Weights of a small image embedding model: batches of 192.
Rows from block 6, named by matrix and row number. Rows with one number belong to one channel. Each number is 500 + 40 x the weight over the matrix's rms, rounded and kept within 0 to 999. All counts start at 0. Numbers have three digits each.
# convs0: first 3x3 conv, stride 2 (model.blocks.6.convs.0.weight, 256x128x3x3), inputs 105-119, a 3x3 kernel for each
# convs1: second 3x3 conv (model.blocks.6.convs.1.weight, 256x256x3x3, transposed), outputs 112-127, a 3x3 kernel for each
convs0.87:500500500542538500500546500500500586500500500500500500500500500500500500445442433500500500500500500577608589500552563543591535500566536500500500500500500500500500500500580500500500500500500500500500500500500500500540599612632568567577569578596500500408426500391444500380500500500500500500422429500591500560500432500447389500500500500500500500500559500500500500500500500500500500500500500500500500500500500
convs0.88:500500500500500500500380500500500500514500500561547500500533500558554555527500500500500500500500500500500500500500500500500500500500500500394393500500500500500500500513508547567565570600589500469464500500422500500500500428408500500500500500500500500500500500500500545577500500500500500500500500500534500520500500500529529527500500500500524500544564563500500500557546500500543500500500500500500500560582589
convs0.89:500500459500500419500500500500500530500500500564555574500500500548537549500500500500500500412387500500500500500477407500500404500500422500500500500500500500500500500443427485444411586581579500500486500417432456463404500500500500500423550500548436427466412391421431430420500500500500500500500500500464428445500500500500500500500500500500500500500500436500456447500500500586500500500500500452448500418390438
convs0.90:569500500581500500500459470500500500500500500500500533500500500500500500500500500500500500535500500500500500577500500591500500554500413500539500500500544500500500500500500500500500500500500500500500500500500500500500500500500500500500500500500500500500500500500456500500500500500500500500500500500500500500500462500419407433567562577500500557500500535500500500500500500500500500559597610500500500500500500
convs0.91:500458500500460458600500459500500436500500500425406412500500500500500500500500500500500500556500500500500500500438500500500500500479500500500500500564567500500500500500500500500572500500500500500500573556500572500564500500500500500500500414500500500500500500500500500500500500500500500500500500500500455415500500500500500500552500500597570580500500500500500500500500500500500500500500500581500500500500500
convs0.92:500462470500434463500500500500500500546549564577559564500500500500500500559548552500500500500500500500500500500500500500500441441433371500500500500500564500500500500569543500500500500500474541531538416432428500500500500500500537500500500500500431500500392408415445400500500500500500500500500500500500500500500500500500443426571572591500500500500500500500544500500500500596500500598644657500500500452500500
convs0.93:500500500500500500500500590500500500500500500603594562542561500596596597500500500500500500500500500500500500572500500500500500500500585500500500500500500500500500500526519560567577588645618500500500500500500540500500500500500500500500500500500500500500500500500500526562500500500500500500500500500550556592500534500562500500500500500500526500576603563500500500556553537500500567500500500500500500533557537
convs0.94:500500556588560590500593546500500500373344418500500500500500500500500500500500500581578500500500500542575551563500542570613604527579557500355500538419500562500568591584582583603545500500540500500500549588500535500500500576500500545536500537500500483448500500500500500500500500500500500500500500500500500500500500500500500500451500442425441436500500433417423451444368416500500500500500500444473421500458458
convs0.95:582500500602500565500441500500500500500548527500576500500500500500500500500500500500455444453399413447451435500500500569500547500500500457537560405546500500553526500500500500500500500500500443500535500500550500500500434393409500434422500500500500554560500533500500500500500500500500500500500500486500500566500500500500500500500500447500500500500500500500500500500500536555563556500500500411500394500500500
convs0.96:500500500500500500415400500469500500494500500500500500500500500500500500500500500406410438500446500447500500500500500476500500419420500500531500500575610500585617500500500442500500500500433404513528500532500500542500420426433434433390500500500500559572500537500416500500431401424404405442399437451500500500500500500500500500500500500500500500500500500500500500500500500542550559500525500431500500500500500
convs0.97:500500500500500500500500500500500500500500500500500500500500500500500500535500538500500500500500583500432500500500500565500408544476402500500500500500500500500500568584566500500500500500500546553500500500417500500500500459500556500500500500500500500500443441500486449500500500500500500500500500500500500500429429419500475429500523500500500500378389391500500500458422395500500500500596591500500500435402500
convs0.98:500500500500500428500500460500500537562557500574561564500500500500500500540543546500500500500500500500458480500500500500500400500428366500500500565500562500450500500585565500500500500500500552538500450464427500500500500500500565500500500500500500500500407430500452407456463500500500500500500500500500500500444463447500462440533520500500500500500500500500500500500500500500500500570606599500500500425423500
convs0.99:500500500437500500388500500500500500551500500500500602500500500500500500500500446436431449441444500500500500500500500500500500500500500530500500555500546548500543465500500461454436447412404556597559587500500553577570500437449500437463500425406600579593625619635624607649500379410500500500500500500573546500500500500500538500500500500500500500500500559500500500500500500500500570547500500500500500607565595
convs0.100:500500429500500500549500500500500500434500500457500434500500500500500500434442432440418500500500573388500500500548500500500500500500447500500500500538500450500500470500500500500500398456439500500500500500500459469500500500500500500500500500500500500500500500500500500500500449500500500500500445435576587562500500500500500500500500500500500500500500500500573500500500500500500500500500500500590500500500500
convs0.101:500500500500500500500532500421432401500500500500500423500500500500500500433439429500500500500500500500500500500500500500500500530500549550500500595500500576500500500500500500500500500416438500500500500500475500500500500500500500500500500500500500500500500500500527537500500500500500500500556500500500500500500500500500500500424425422500500500500500500500500500500500500533500500500500500500500500548500500
convs0.102:500500500500500500500500500500500465500500500500500500500449456464427449500500500500500500500500457500500500500500500500500500500500500562500500604500583572500549500448430500432410500500500552500500500500500556557500500441412500500500500500500596500583635552652609538649434404416500500500546529500500500500500558500564564500500500500572500500500500500500500500500500500500500500500500500590500559620544590
convs0.103:500500588454500560500500624500500500528549532500500500500500500500500500500500500500500500577585624500500500483500434444410453500500581500500446416387347500500500500500500395388402500500500500500456441500437500500500601624625578591578500579563500429386500453390500500500470472458500500500500500500500500444500500500500500500500424448500500500500500500540540500500500500500500500400401396500500500500500500
convs0.104:500500628469500543500500500500537547500500500541532518500462500569566561500500565555545571500500500500500500500500500500500500500500533500500463500500500588555500500469469500460457562500538500500445480481386453500461500557500500500500500500500500500500500463421558500500500500500500500500500500500500500500623608576559541500500500500500492502500500500500500500500500500500500500435500500500500500500500500
convs0.105:500433500500448545500475604500500500500500534500500500500500500500500500500500500500469448402386384500500457500421527500500548500500590500500500419500500500500500500572500558587551500500500500406500500500500500500500500437500500500500500500500500563548500556500500522500500500500500500500500500500500542576500500500500500500545576569567589589525538549500533555514540541500500500500500500500600500500554500
convs0.106:500500500500500500548500500441466435430466451382410400500500500500500500500500500478500500500500500431445438500500500500500500531500555452491459500500500500500500500500500500500500500500500500500500566500500500500500500500500500500500500500500500500500565500500500500500500555544500566569500500500500490467500500500500500500500500500610583500500500500500500500500500500500500500440443431569500500500500500
convs0.107:500500500582604500539591500500500500500500559484500500500500500472444500475460500436423500405434500500500500500500500500573500500600500462500500500500500540500500500500500427500437462500500500500500500429500500500500500500500500500500500500500500500500450424442440500500541500500500500434415403387500500500500417500415401451500500500500500412500500500500500500573500500500500500500500500500429411382384394
convs0.108:500500500500500500500525500500500421500500457500500500500500500500500500500500500500500500439472500500500500500500500559500500541500500500500500607500500575500500500500500500500500500500452500540500500500477500523500500500500500500500500500500539500500529500500556535570500455450500457441500500500500540500500500500562567500446500441500500467500500500500500500500500500500500500538500500500500500555500500
convs0.109:500500500500500500500500500500500427500500443500500500500500500500500500500500500500500500460464500500500500539500500560500500500500500500443500600500549571500500500500500500500500500500500500534500500500500516528500500500500500500500500500500574500553570500555587536583500443446500500454520500500530547500549594500598582500451444435500448467500500500500500500500500449543537500561500500500500500584500500
convs0.110:541500500562538552500568545500500500397366421500500500500500500500500500500500500574500500500500500500500500500500557553589579539556562500389500541392448534500500500518500555581500500500500500500500500500500500500500500557500500523500500500500500436444500444467500500500500500500500500500500500500500500457500500500500500500394418402364369417435433414448440500449375416500500500500500455394430407500432433
convs0.111:500500500440410500500500564544540547543555551500500531500500500500500500500500500559549556555559604500500500500446443461400425500500536500500462441380381587513500500500500434500400500500500500500427440500436500500500597605621548557567550570500500420382500415360548500500453437433500500500500500500500500428500500500500500500500446430500500500500500500535533500500500500500500500400406397500500500500500500
convs0.112:500500534453500500500434500500500500500500500500500500500500573572576590500500519500500500500500500464500500500500500500500500500500500500445431580500500500500500545500500500500560614636617500431454500500500500552549500500500494500488500500500500500500500500500572586558500500500500500500500500500546500500523500500500500549500500500500543547500571500500500500500500500500500500500500500500500500500574500
convs0.113:500500500500500500461500500533533500500500500557500500540560553562562553500500542500500500500500500500500500500500500500500500500500500452500500500500500500500500500544522592603570532597555500500500500500500500500500500500421500500500500500500500500500500500500500523540530500500500530500500500500500560591500500500500500571563584567552597587585619588500500500500500500500500500500500500500500500547578576
convs0.114:500500500550549500549562500388434418387430444382366369469500500459500500432465443500500500500500500443451428500538500534500500560500500368441457500500500500500500500500500451500500435428405500500500500500464500500500500500500500446500500500500500500500622500599500500584500500500500595572500500500500500500500500500500500568500500476622500500500500500500500500500500500500500500439434416590500500500500500
convs0.115:500500586385500500500500500500500500500500500543528522500500500588569582548500563571563568500500500500500500500500500500500500500500500500500476500500500500500500500458451500500500582500561500456444460464413427500500500557571500500500500500500500500500446395405500500451500500500535500500500500500500500500601608500500500500500464464500500500500500500460448450500500500500500500500500500500500500456500473
convs0.116:500500500500452500500426500500500500500500500500500500500500500500500500500500500500500500500500500544500500500500500500500500500370500435472449500500500500500500500500500500500500645617622500427500500558596500500500500500500414410416425408420500500500500500500454500500500448446457500500429418430500500500582523573500500500500500500500500500500500500500442446500500500500464500500500500500500500500500500
convs0.117:500427500500435500537500500500500500500500500675670645500500500550552500500500500392397418424395432500500500500500500500500500500500500473500500438500500426500500500500500500500500500540538500500500500500500500500547500500500500500500500500555500572500500500500500500500500500480500500500500500435548540543500500500500500500439369373500500500535538500500500500526500500584606613463500437500500408500555500
convs0.118:500500500500500500500500500500500500412500500403407429500454500435437500500500500418500500500500500434428433500500500500577500500500500473500461500500500500500500500500500500500500500500500500500500557500500564500500500500500500500500500500500500500500611591609564500589500500500500575591500500500480447437500459442541500500500500500609596571500500500500500500500500500500500500401423403500500500500500500
convs0.119:500500500500500500500543500431448420500500500500500500500500500500500500440500500500500500500500500500500500500500500558500500539500500500500500570500500557500500500500500500500500401413500500500500500500442500500446500500500500500500500500500500500500500500500529500500500500440500500500500500500500500500500500500500500500406422435443430479500500500500500500500500500500500500500500500500462452500500500
convs0.120:500500500500500500500500500500500500431444500459471500500500500407500500500500500500553571500500500500500500500443500500500438500500500442388429500412452452374428500500449476461446464439437500409433500500500577500567500500461500500500500500500500500500567541500574536500500500500500500500500500500471458457500471470500413500500500500563500500500443397639500500500500500500536565500459464587500500500500500
convs0.121:500500500500420500500500500500500500534500500614597618467471471500500500459446441470500500500500500500500500500500500500500500500500500500500563500500500500500500500500500500500500500500500500500441500500500500500500500500500610614609500587600500500500500500500500500500500500500500500500500500500565500500500500500500500500500500500500500500500500500573550551577581573611608615500500500500500500500500500
convs0.122:500500500500500500500500500500500500500500500500500500562571570574575567500500500500500500500500500500500500545500500500500500500500500397437411500500500500543500555583558608649620500600550500500500500500500528500500500500500500500500500500500500500500500560536541570558500500500500529500500500500500500583500500500500500500559576564581636598620661635500500500500500500500500500500500500500500500574624599
convs0.123:500500563500522568500556546458447424500500500500500500500500500500500500500500500500564540500500500500500500556500558557584583550554543571500500584500500605500500500500500500500500500500500500500500500500500500521500500500500581582500500500500500500500500500500500500500500500484500500500500500500500500500500500500500500500420410427429401450500500500500500500500500500500500500500457462500500459500500500
convs0.124:500500567500500545500500554500500500500593566500522500500475500500500500500500500438500500456435456500500500500500522500500500500500500441561500312514500375532539420449409451500500500500500500618500500500500416531500500500500500500500500500500500544500458500500500500500481434431500500500500500500500615500404500460500500500500500500500500500500500500500500500570541542500500500500500500500500500500500500
convs0.125:500500586431500500500500567555551554573575576500500500500500500500500500500500500564551555564574602500500500468500438448500500500500537500500500500417425592500500500500550413404397500500500500500459500500402500500500576596594500543537500500500500500426500447377500500500439429426500500500500500500500500500500500500500500500500500412500500500500500500500500500500500500500500500403409371500500500500500500
convs0.126:500500500500500500455428500500500500500500500558539500573579571590572576500500500500500500500500500500500500500462500500500500500500576462410500500500401532500500529530500579583572610628590500451455500500500500500500500500500500500500500500500500500500500500500529553567500500500500500500500500500500500592534500500500570500500500500500544541562593580500500500500500500500500500500500500500500500560599589
convs0.127:427447500455463436500462500500500500500500500500500500500500500500500500500500500500500500437500422500500500500500500397500417500500500500500500397500399407439440500500500500500500500500500500500350500500500500500500500500500500533549500500500500537543500500500500500500500500500500500500500500500559608610500500500421457500551564565514524555500500500538500532532538572500500500500539526500518541500500536
convs0.128:500500548500500557387423500500500500500500500500500500500500500500500500500448434454446500500382500500500500556589563500602540456500500500500500500522500500500535500500500427443500468500500500559500500500500451500500500500500500583561500500500500563500500541500500500500500500500500500500415392415500500557500500500500500500500500445500500419563500500500453500500500526500500546500542500420500445434500432
convs0.129:500543413500566500500557500500500500500500500500500500500500500451450458410419426500500500500500500500500500558529500500568500500588439543500548601500536500500500500500500500500500500500500500500500549500500500500500500500500500500500500500500500500500500500500500500500445464446500500500500500500599561500500500500500416409500500500500500500500500500396455500500500500434500500571500500500500500500500500
convs0.130:500450500500438500430399500500500500500500500500500500500500500500500500500500500500500500573500500500500500500414500500420500384426408500500500500500500500500500500500461500500500592593590520500500500500611456440468562553584500500500500500500500500500500500500472500500500500500500500500460464477500500500500500500500445500605611629500550573500500500500417415432432435500500500598629629500500500500500500
convs0.131:500500500446500500500500500500500500560558556500500500425420429500500500471454434500500500500500500500500500500421500500500500500500500567563560382500400500572500500500500435421500454450462500500500500500500500500500500500500559500500500500500500532500500500500500550500500500500500500500500500500587584500500500500500500415500426455500500500500500500539528535527541500500529538500572500500500500500500500
convs0.132:500500500500500500500541570500500425500500500500409414500500500500500500448448435500500500500500500500500500500500500500500500536500562559500500574500500586500500500500500500500500500415450500500500500500467519500500500500500500500500500500500500500500500500500500500500500500446500500473555500500500500500500500500500500500411405402445404458500500500500500500500500500500500500500441429500455444500500500
convs0.133:600540500629549594601604577500500500500500500500500500500500500500500500500500500543500500500500544500500500612500500605597611598559546573500500595500500580500500500500500500500500500500500567500500500500446500500457500500500586500500500500500500500500500500500500500500500500500500500500500500500500500429500500500500500480447500500427423475500500500500484500500500500500500500500500500500458500500450447
convs0.134:500500545500500592381500500500437500500469500500500500500500500500500500500469463500500500500500500500500500500528573500632595452500544500500500500500500500500549500568574429500500500500500500500539500594569500500500500500500500562500500579600500592558500561552500500500543500500500500500397376324500500612500500552500500500500500500481449401500500500461420408571500500581500583601591500500500500451500413
convs0.135:500500612436500553500500576536543556500500500500500500500500500500500500562547549500500500556500595500500500442500500437500500427500540500500500500500500627500500500500500463444424563500500500500462449436374500500469500562568449500500500500500500500500500450410500500500425432436500500500500500500500500500500500500565554500373401395500500500500500453500500500441440425500500500378500500414500500463437429
convs1.87:472500500500500500500500500551545565500530545500552575500500553430424500445500422559500500553447433500452409500500500500470500500455500397443434500441500500459500415413436500500500500500500500500500500500500500500500500500500442500500449500555549500559500443437500500500500500563459500500500500500500500500500500500500500500500500500500500500500500500500500500500500500500467469500500500500423500466422376500500500500500500500500500
convs1.88:500500500500500500500500575500500500500500500563500500500569500500500500500500500500500553500500500500500560423500452426500447416449411500500574500500500500500500500500500500500572546500581436460500431433500446429436500500500500500418500500414440500422500500500500500500500500500457500500500500468500500500500500500500500500443454500449474428451424375595560583584500533500500500500575500500593500438500500500500500472500467500500500
convs1.89:500500569445500500445500500500500534500500500500500500500500500500500500500500500500500500388500510442542587500500500500500500500500500583500500500500500500500389500448500500500558500500558500500500500500506524500564500500500500500500500500500410404423500441500500500500500500500500500500500500500500500500500500500500500500500500500500500500529500557568500558500500500500500500462500500500500500468457500500500500500500500500500500
convs1.90:406500500429500558454500500500500500500500500500500500611500500500500500500500500500500500500500500440500500500500546500500542500500544559500514579554540500500500500500500500500500500500500557526542529500500500500500500500500500500500500500500500482500454456500500500500526533599538557563500500500414388374500500405500500402519538555500500500500500543500500516500500500500500500500500500500500500500446500547554570500500558500500503
convs1.91:500500438422451444408500500500500500500548500500500500500500500500500500500414449500500500500500500398500500362365360377371381500500500362500500458472500500500500500500457500500500500500500500500500500500500500659672500500500500500500500500500438435432423404406393404388428402365389401371500500500500500406500500500557541500500500500469468500500500566500500500500500500500500500500500500500500536426466480331322325365348362500500500
convs1.92:500500548413500563399500500500536543500552551500500500500500500500500500500500500456500500431500500439500509500500518500500500500440500598500500557500500500500500500500500500500572500500500500500500500500500500500525500500529500500500500500500500481500500500551500500500500500566500500500416500500500402375500500500500500500500500504500500500500500500500500500500500500500500500500500500500500500500463500551573560500500500500418500
convs1.93:500500500500500500500500546500500500500500500556500500500572500500500500500500500500500551420500500500500500417453429419450408424439394500500500500500500500500500500500500500500551500500562452471500500465464500451458500500500500500439500500500449500408437451441500500500500500500446500469500500467500500476500500500537500548444450500456474430461447402575548577584500559500500500500500446500500500398500426500500460500500447500500500
convs1.94:500500500500500500500500500500500543500529542500536534582552592500500500432500500582500500605451500624500500500500500500500500500500500500453436500500558426500500428500500417500481500500500561500500500500500500500500500500500444500557479500603500500500443467437474500431500500500500500500500500500500500500500500500500500500500500500500500551500500542500500500500500500500500500555500563500441500426419384568568590541500554500500543
convs1.95:500500445500500422500500500500500500500500500500500500554553580500500500470500458500500500500500500500500451500500460500500463446500454443500500416420436425500500500500500500440500500500500500500422500500397500500435500575500389550500422549500500500500500470500500500500436500489482500464500500500500500500500500500500500500436424411500437422500452447500500500500500560409420500500500500500500500500500372500500440500500458500500430
convs1.96:500500500500500500500500500565500379562564451580561500500500500500500500500500500500548500500500500500550500406500500384500500384500500500500547500500514402500500500439500500500500461408500500500500500500500500500500500576500500580500500584500500500500500500500500500500500585500500565500500500500500500438500500500556500500418500500500500500500500500419418500444445500359369436438432500500500500500500409396500422411500500398500500
convs1.97:500500573436500578423500500500500500500500532500500500500500500500500500598500500415500500421500500500500533551500562500500500500500500591500500576500500500500500500500500500500500500500500500500500500500500500500518500500500500500500500500428500500500500500574500500500500500564500500570500500500389383339479500425467500407500500500500500500500500500500500500500500500500500500500500500500500500500464500565574573500500500500500500
convs1.98:500500564427500558399500500500519500500543537500540500500500500500500500553500500443500500500500500458500500500500533500500500500456500597500500560500500500500500500500500500500551500500500500500500500500500500500500500500500500500500500500500500500500500500559500500500500500553500500535500500500500387347500500449500500424500500496500500500500500550500500500500500500500500500500500500500500500500500500562587580500500500500500500
convs1.99:470454443500500500500500500400500379441500426444500429587594557500500500353500396500500500500500500500500500500500500500500500524537564425407500462500500500500518581500500500500457500500500500500500500500500596607500500555500500500500413500500431424500584567500500500421437500464500500500500500500567500556500500500500500500500500500500500500554566583500500500500500500500500500500500500555549500500500500500500500500500500546558551
convs1.100:500500500500500500500500500524549500500530500500549500500500500500500552550577583500500500500500561500500500402500500406500500430500500374500500500500500448461500500500500500500500500500500500500500500500500444439500500500500500500500500500500500500500500500500500640658425500500500565570425500500532500500500500500454429425500500500400500500414500500500500500500500500412410500500500500500500500500586620412500500433500500500500500
convs1.101:500500500500500500500500500500500500500500500500500500500500500500500500500500500500466500500460500500500500500500500500500546527541571469500500500500561500500537500500500500500479472500485604555500593560500607611587500500500421500500477500557500446500461430432500500406500500500500500500500544533500500500500500500500500500500568500543563593564602596500500500477500459500500500500500500500500500432433395533536550500500535534558581
convs1.102:500467448500500500500500500423500423445500460438500464578573500500500500340400377500500500500500500500500500500500500500500500550548556463436461469500500500500527500500500500500469500500500500500500500500500603600500500500500435500500403500500500500500610559500500437419435500500500500500500500500566500540500500500423500394500500500500500500572561575500427421500500500500500500500500500571559500500500463500500500500500500575574567
convs1.103:554576561500500500500500500446500500427429500500500500446449456500500500538500500500500500500500500500433500500544607500500554404429500500500564500500500500422500500500500500535534500500549500545548500539558500500541463500593431500583500500500423439375530500500500555544568584665500500581500500542500460500500500500609579564521543590500500543421500500500500500500482500483461500400411438500500532580566563500535584500500500432500500
convs1.104:500500551500500535460500624500500500500446500500500500500500457500500500500500500500500551500500500500500556500500500500500531500500500500500574500500500500500500500500566500531600557541612500500500500500500433411420500448500500472500500377408398415372500500500551559589500500500500500548500500500500500500500500500500500500500500500500500500460420500500500500500500500442427461467500471500590500500500500500500529500500552500500500
convs1.105:468500432500500500500500500500500438500500500544500500500500500500592500500500500500500500500500500500500500500478419474450400435439383500500500500442500500500500500451500500500500500500549500427442500430452500403500500500500500500500500500500446500436444449420500500500500500500467489436500500459500500443500500500560500560500414443500395407500430424572564566599558599500500500500407377500500411443500395500500444500500381500500391
convs1.106:428500459403432455350403500500500416500580500500634596500500500500500500500500587366500500500500500500500500388388384425443458500500546401420380445451441500500562500500500500469500500500500472500500500500500500500592420500415500500500500437500500500500500500500500500500325285279382404374500525500500433412604500500500412333457468452466500500500500546500500500500500500500500500500500500500500500500500577367378373415432500500500597
convs1.107:396500500399500500420500500500500440500500500500500500500500554500500500500500500500500500500500500500500500500500500500500500445500567500500565500567500423407500500500500500500500500500500500500500500564578500500568523403378574500426500500500407500500380500500500540500500500500500500500380500500545500500500500427500500410500500500500500546500500585500500500500500500500472468500500557417500500500500587500500500500500592409500596
convs1.108:500500500500500500500500500438500500444500500500500500500577500500500500415500409500500500500500500500500500500500500500500545548548580468500500500500546500500540500500500500500500479500500567500500566500500585582580500500500419500500443500500463428415500500500474437423500500500500500500500528500500500500500500500500500500500500500500500559559557576500500500500500448500500500500500500500500500500500437500500500526500525551559571
convs1.109:500500481500500500500500500500500462448500500444500500585579500500500500385500399500500500500500500500500500500500500500500531544539563465500471500500500500500530500500500500500500474500500500500500500500500573576500500500500434500500425500500460408404500500500500430420486500500500500500500500500500500500500500500500500500500500500500500500553546564500500500500500500500500500500500500542548500500500448500500500500500500554556561
convs1.110:500500500500500500500500500500500500500500500500500500575500550500500500436500466610500500627459500635500500500500500500500500500500500500500500500500563427500500436500500406500458453500457586500557567500500550500500500500500398500564456500604500500500466500500500500500500500500500500500500558550500500500500500500500500500500500575500500561500500560500500500451500500452500500551500542500463500433437407585572602553545579500556580
convs1.111:500553566500500500448500563500500500500411500500500500425431422500500500536500500500500500500500500420415500500500577500500500420409500532500557500500500500500500500500500500500550500500559500500500500500536500500528500500562500500500500500500374405377531533556500540556559573644500500500500500529500500500500446500586591583528537561500500500500500500500500500500467500500457500407410415500500500579565568548545569500500500500500500
convs1.112:500500500500500500500500581500500500500500500560500500500500500500500500500500500500500563445500500500500500500500500500500500500500500500500589500500500500500500500500500551543599577561620447466500444458475455439436500429443500449429500397394420500399500446500541552564500500500500500500500500500500500500500500500500500500500500500500500500500452399565500559547500500500500500500500500500662500452500500500500500500500500500500500
convs1.113:500500500500500500500500557500500500500500500543500500500500500500500500500500500454500557397500500500500500406448432401458429408441399500500574500500500500500500500500500500500549541500567500471500500500500500436457500500500500500427500500434433500395423442423500500500500500500430500471500500476584500500500500500500500500445445500443457440448423389591558571609551575554500500489472408500500500443500500461500500452500450500500500
convs1.114:500500500458500500405500554413500385500500500550612500500500500500500500500500500500436500500500500500500500390423430432470500500500568372375364459457470500500585500500500500500500500500500445500500451500500500500500394449411481500500452465500500545500500500500500575582331339338445487449500544500500401400500500500500432379438458455445500500500500549500500500500500500500500500500500500500500500500500573405428430411451500500500583
convs1.115:500500500500500539500500623500500500500500500567500500500500500500500500500441446500500554500500500500500566500500500500500500500500500500500564500500500500500481500500554561547607579545619500468500424445500414392418500440500500444500500357375392401349500500500563568586500500500500500500500500500500500500500500500500500500500500500500500500472430415546500500500500500500414449473500500500621500500500500500500500500500500500500500
convs1.116:500500500500500500500500430500500500441500500387500500500500500448500500404406366500500500500500500405407432559538550500500500566556595563565592500570564438500500500500500500500500500500500652619585615592558544531500500500500448500500500500500500500439425408420419396384596606605500583563500500500500500500500500500563500500591591576570566566605597589500500500500500455500500444500500500500500500395400370552536534531500533500538568
convs1.117:500500500500500500500500500589500500561555500593578500565569591500500500446412459500500500500500500500500500500500500468500451500500447473500500438473500500500500500439500500500500500500500500454449500500436500500500500544453500500500500500500500500500436408426500500500500500500500500500500500500500500446500500500561500554500451438500500436500500500500500557500500500500409500500500500500500500456500427500500446500500500500500475
convs1.118:500500469409432451409500500500500438500565500500585500500572500500562500500500500500500500500500500500500433419431424422442500500500500358381400444464464500500500500500459500500500500500500500500500500500500500500604436500433425500500372500500500500500500500500500500500395375339435431406500500500433406379500500426500500393500500500471500500500500500500500500500500500553535531500500500500500500500500500412422440500500500500572599
convs1.119:500500500500500500500500500500500500434500500428500500500500500500500500458500500565469500535459500500500500500500568500500553537542588500500500500500568500500532500500500443500500467500500602546500601500555596585593500500500417500500484500500477455429474471500500500500500500500500500500500541526500500500500500500500500500500500587539542600561582602500500500447500450453500457500500500500500500443457435529531551500500537529568599
convs1.120:500500463500500500394500500500558500583596557571631621500500500500566572500500572500500500500500500500500500385418500405426445500500500413406394385411434500500500500500500500442452500500460500500500437500500451500500500500443500500500500500500500530500500500500500500500409432500500500500500533500500415365615500500500500416435500500429500500500500500500500500500500500500500500500500500500500500500533571377419434413431500500500500
convs1.121:500500500500500500500545500500500500500536532500552557500500500429500500500500429565500500500500389500500500500500557500500500500500500456500500434435500500500562500500500500500500500500500550553537522522500500514500470500565443500500500500559500500500500500500500500500500570589500500500500500500442459426500500500646585592541560577500500534500500516500500500500500500441416453500444500500500500500500427500500500500500500500500500
convs1.122:500500500500500500500500547500500500500500500500500500500500460500575500500500500500500556394500500500500500427500500420500500443500432500500585500500579500500500500479500500500562547500590500468500500500500500460500500500500500500500542500425469500430428447410500500500500500500443500500500500500500500466500500500500500500500500500451500500454458426560540563608562597563500548500500416500500500500500500500500500500500500500500500
convs1.123:500500500500500500500500500500500500500500500500500500601592500500500500500500500546453500529434500552500500500500564500500500500500545500500500500500567440500532500500500434500500468500467610570500595560562589592580500500500424500541475500585500455500479449422500500440500500500500500500500558542500500500500500500500500500500566579528546593535561582500500449456500439447469500530500500500500500427425380500543567500500566500559584
convs1.124:500500500500500500500500500575569435576568500577575500578556500500549500571575500563550500500540500500553500420500500434500500424500500396500500406500500403500500344360500374407500418429628500500500500500500500500500500569417500573433436570446500464500500440500500439500500582500500574500540595500500500500500500446500500359448500411500500500465500397366433514387452578368414500500500500500500500500500500439500500450500500454500500
convs1.125:500500540500500500457500551500500500500412425500500500500500500500500500543500500500500500500500500448453540500500547500500528500500500500500558500500500500500500500541552545562586500500550500500500500500529500500500500500500500500500500500500360397374534538561500538571500554611500500500500500500500500500500442500558573570500500547500500500500500500500500500500437500436424500447500467500579500572554551500500545500500500500500500
convs1.126:500500500500500500500500571500500500500500500549500500500500500500500500500500500500500560410500500500500500437472454450500500458500423500500578500500500500500500500500500539500582545500582449474500500466500458442453500500500500500410500500410442500410436457437500500500500500500455500500500500472500500500500500500500500500500470500470488449500438391571542567578500551500500500500500500500500500433500500500500500500500500500500500
convs1.127:433500500500500500500500500500500500500569500500560500500500500500500500500500500500500559500500500500500500500470500454452442438433405500500500500500500500500500500500500500500500500500522500500500500500500500500500560539500500500500500500500418500384389409352478500500545598619437472428500500486500435393500500500590565580531500527500500500500500500552578559585558591579500529500443393450414383404500458500500500500500416500500394
convs1.128:500500500500500500500500500603590554592585543599583569647541577564500500500500414591500500500500500500500500473500500456500500500500500416451455426422500500500500500500500424481500500453500606590500584500500583500500500580540500554500500556556500500500500500500500500500436500500500500500500500500500500500500500500500500500500500500500500500500500500394426500500500500500500500580500500568500500500474377500500436500500500500500500
convs1.129:500500500500500500500500586500523573500541558500500500520500500551500555597595597500500546500500500577500500500500500500500500500500500500500500500500500500500500500500500500500500500500500500500500500500500500500500500500500500500500500500500584500552541500500635636606500500500500500500500500500500500548500500500410431500500500500500500500500500500500500500500500500500500500500500500500500500594558585500500500500500500599500500
convs1.130:451500523500500549438500500500500500500500500500500500655500500500500500500500500500500586381500541340433500558500550558500500500500561599500500604553500500500500500500500573500500500500500575533566541519523500500501500500523500500500500500500406408436431391390393377391500552611500500500500500500500440446500500500500500500538532547518500511540519557579500500545500500500500500500500500458470500404396404557500535538500503500500494
convs1.131:500500500500500500500500500500500500465500441500500500500500500500500500500500500500500439500500500500500500500552569500500500500500500500500500500500500500500562500500500500500500500500500560572500534548500500500545455500500470500500500500500449404430500500500500500500561597606500500500500500531461440388500500500652574599542578601500500500500500500500500500500500500481454500500500500500426500500543500500500500454500500500500500
convs1.132:500500500500500500500500500500500500500500500500500500500500500500500500500500500549465500500455500500500500500500567500500500500500555500500500500543575500500532500500500429500467470500468622575546601568568593609587500500500418500542500500584500468500467441429500500413500500500500500500500547537500500500500500500517500500546584597533556605550586591500500446456500451467469500500500500500500500432432394536533560500500533500537570
convs1.133:500500500500500500500500500500500500500500500500500500579581500500500500423500442610500500598432500592500500500500564500500500500500534456500477442500558413500500412500500398500500443500473624555570600500562575562591500500500415500500462500500500500500474500500469500500500500500500500500500500500532500500500500500500500500500500588529500582537500571448500453413449424391442429531500500500500500500500456500553582542500570500555594
convs1.134:500500500500500500500500500545558551500543541500538540665580667551500545500433402563500500500476500500500500500500500500500500500500500442469427500490500500500500500500430444493500500446458570500500500500500500500500500558547500500532464500550500500500500500453500500432500500500500500500500500500500500500509500500500500500500500466500500500500500500432426500500500419500500455597519587565500576500463394500500500560500500500500500
convs1.135:500500550393500533435500590500500500500432500500500500500500500500500500500500500500500500500500500500500546500500500500500533500500500500500561500500500500500500500500567539548600548527582500500500500500500419409431500500500500500500500441430405432396500500564500549584500500566500500541500500500500500500500500500500500500500500500500500500500434500500500500500500500445423500500500500500608500500500500500500540500500554500500500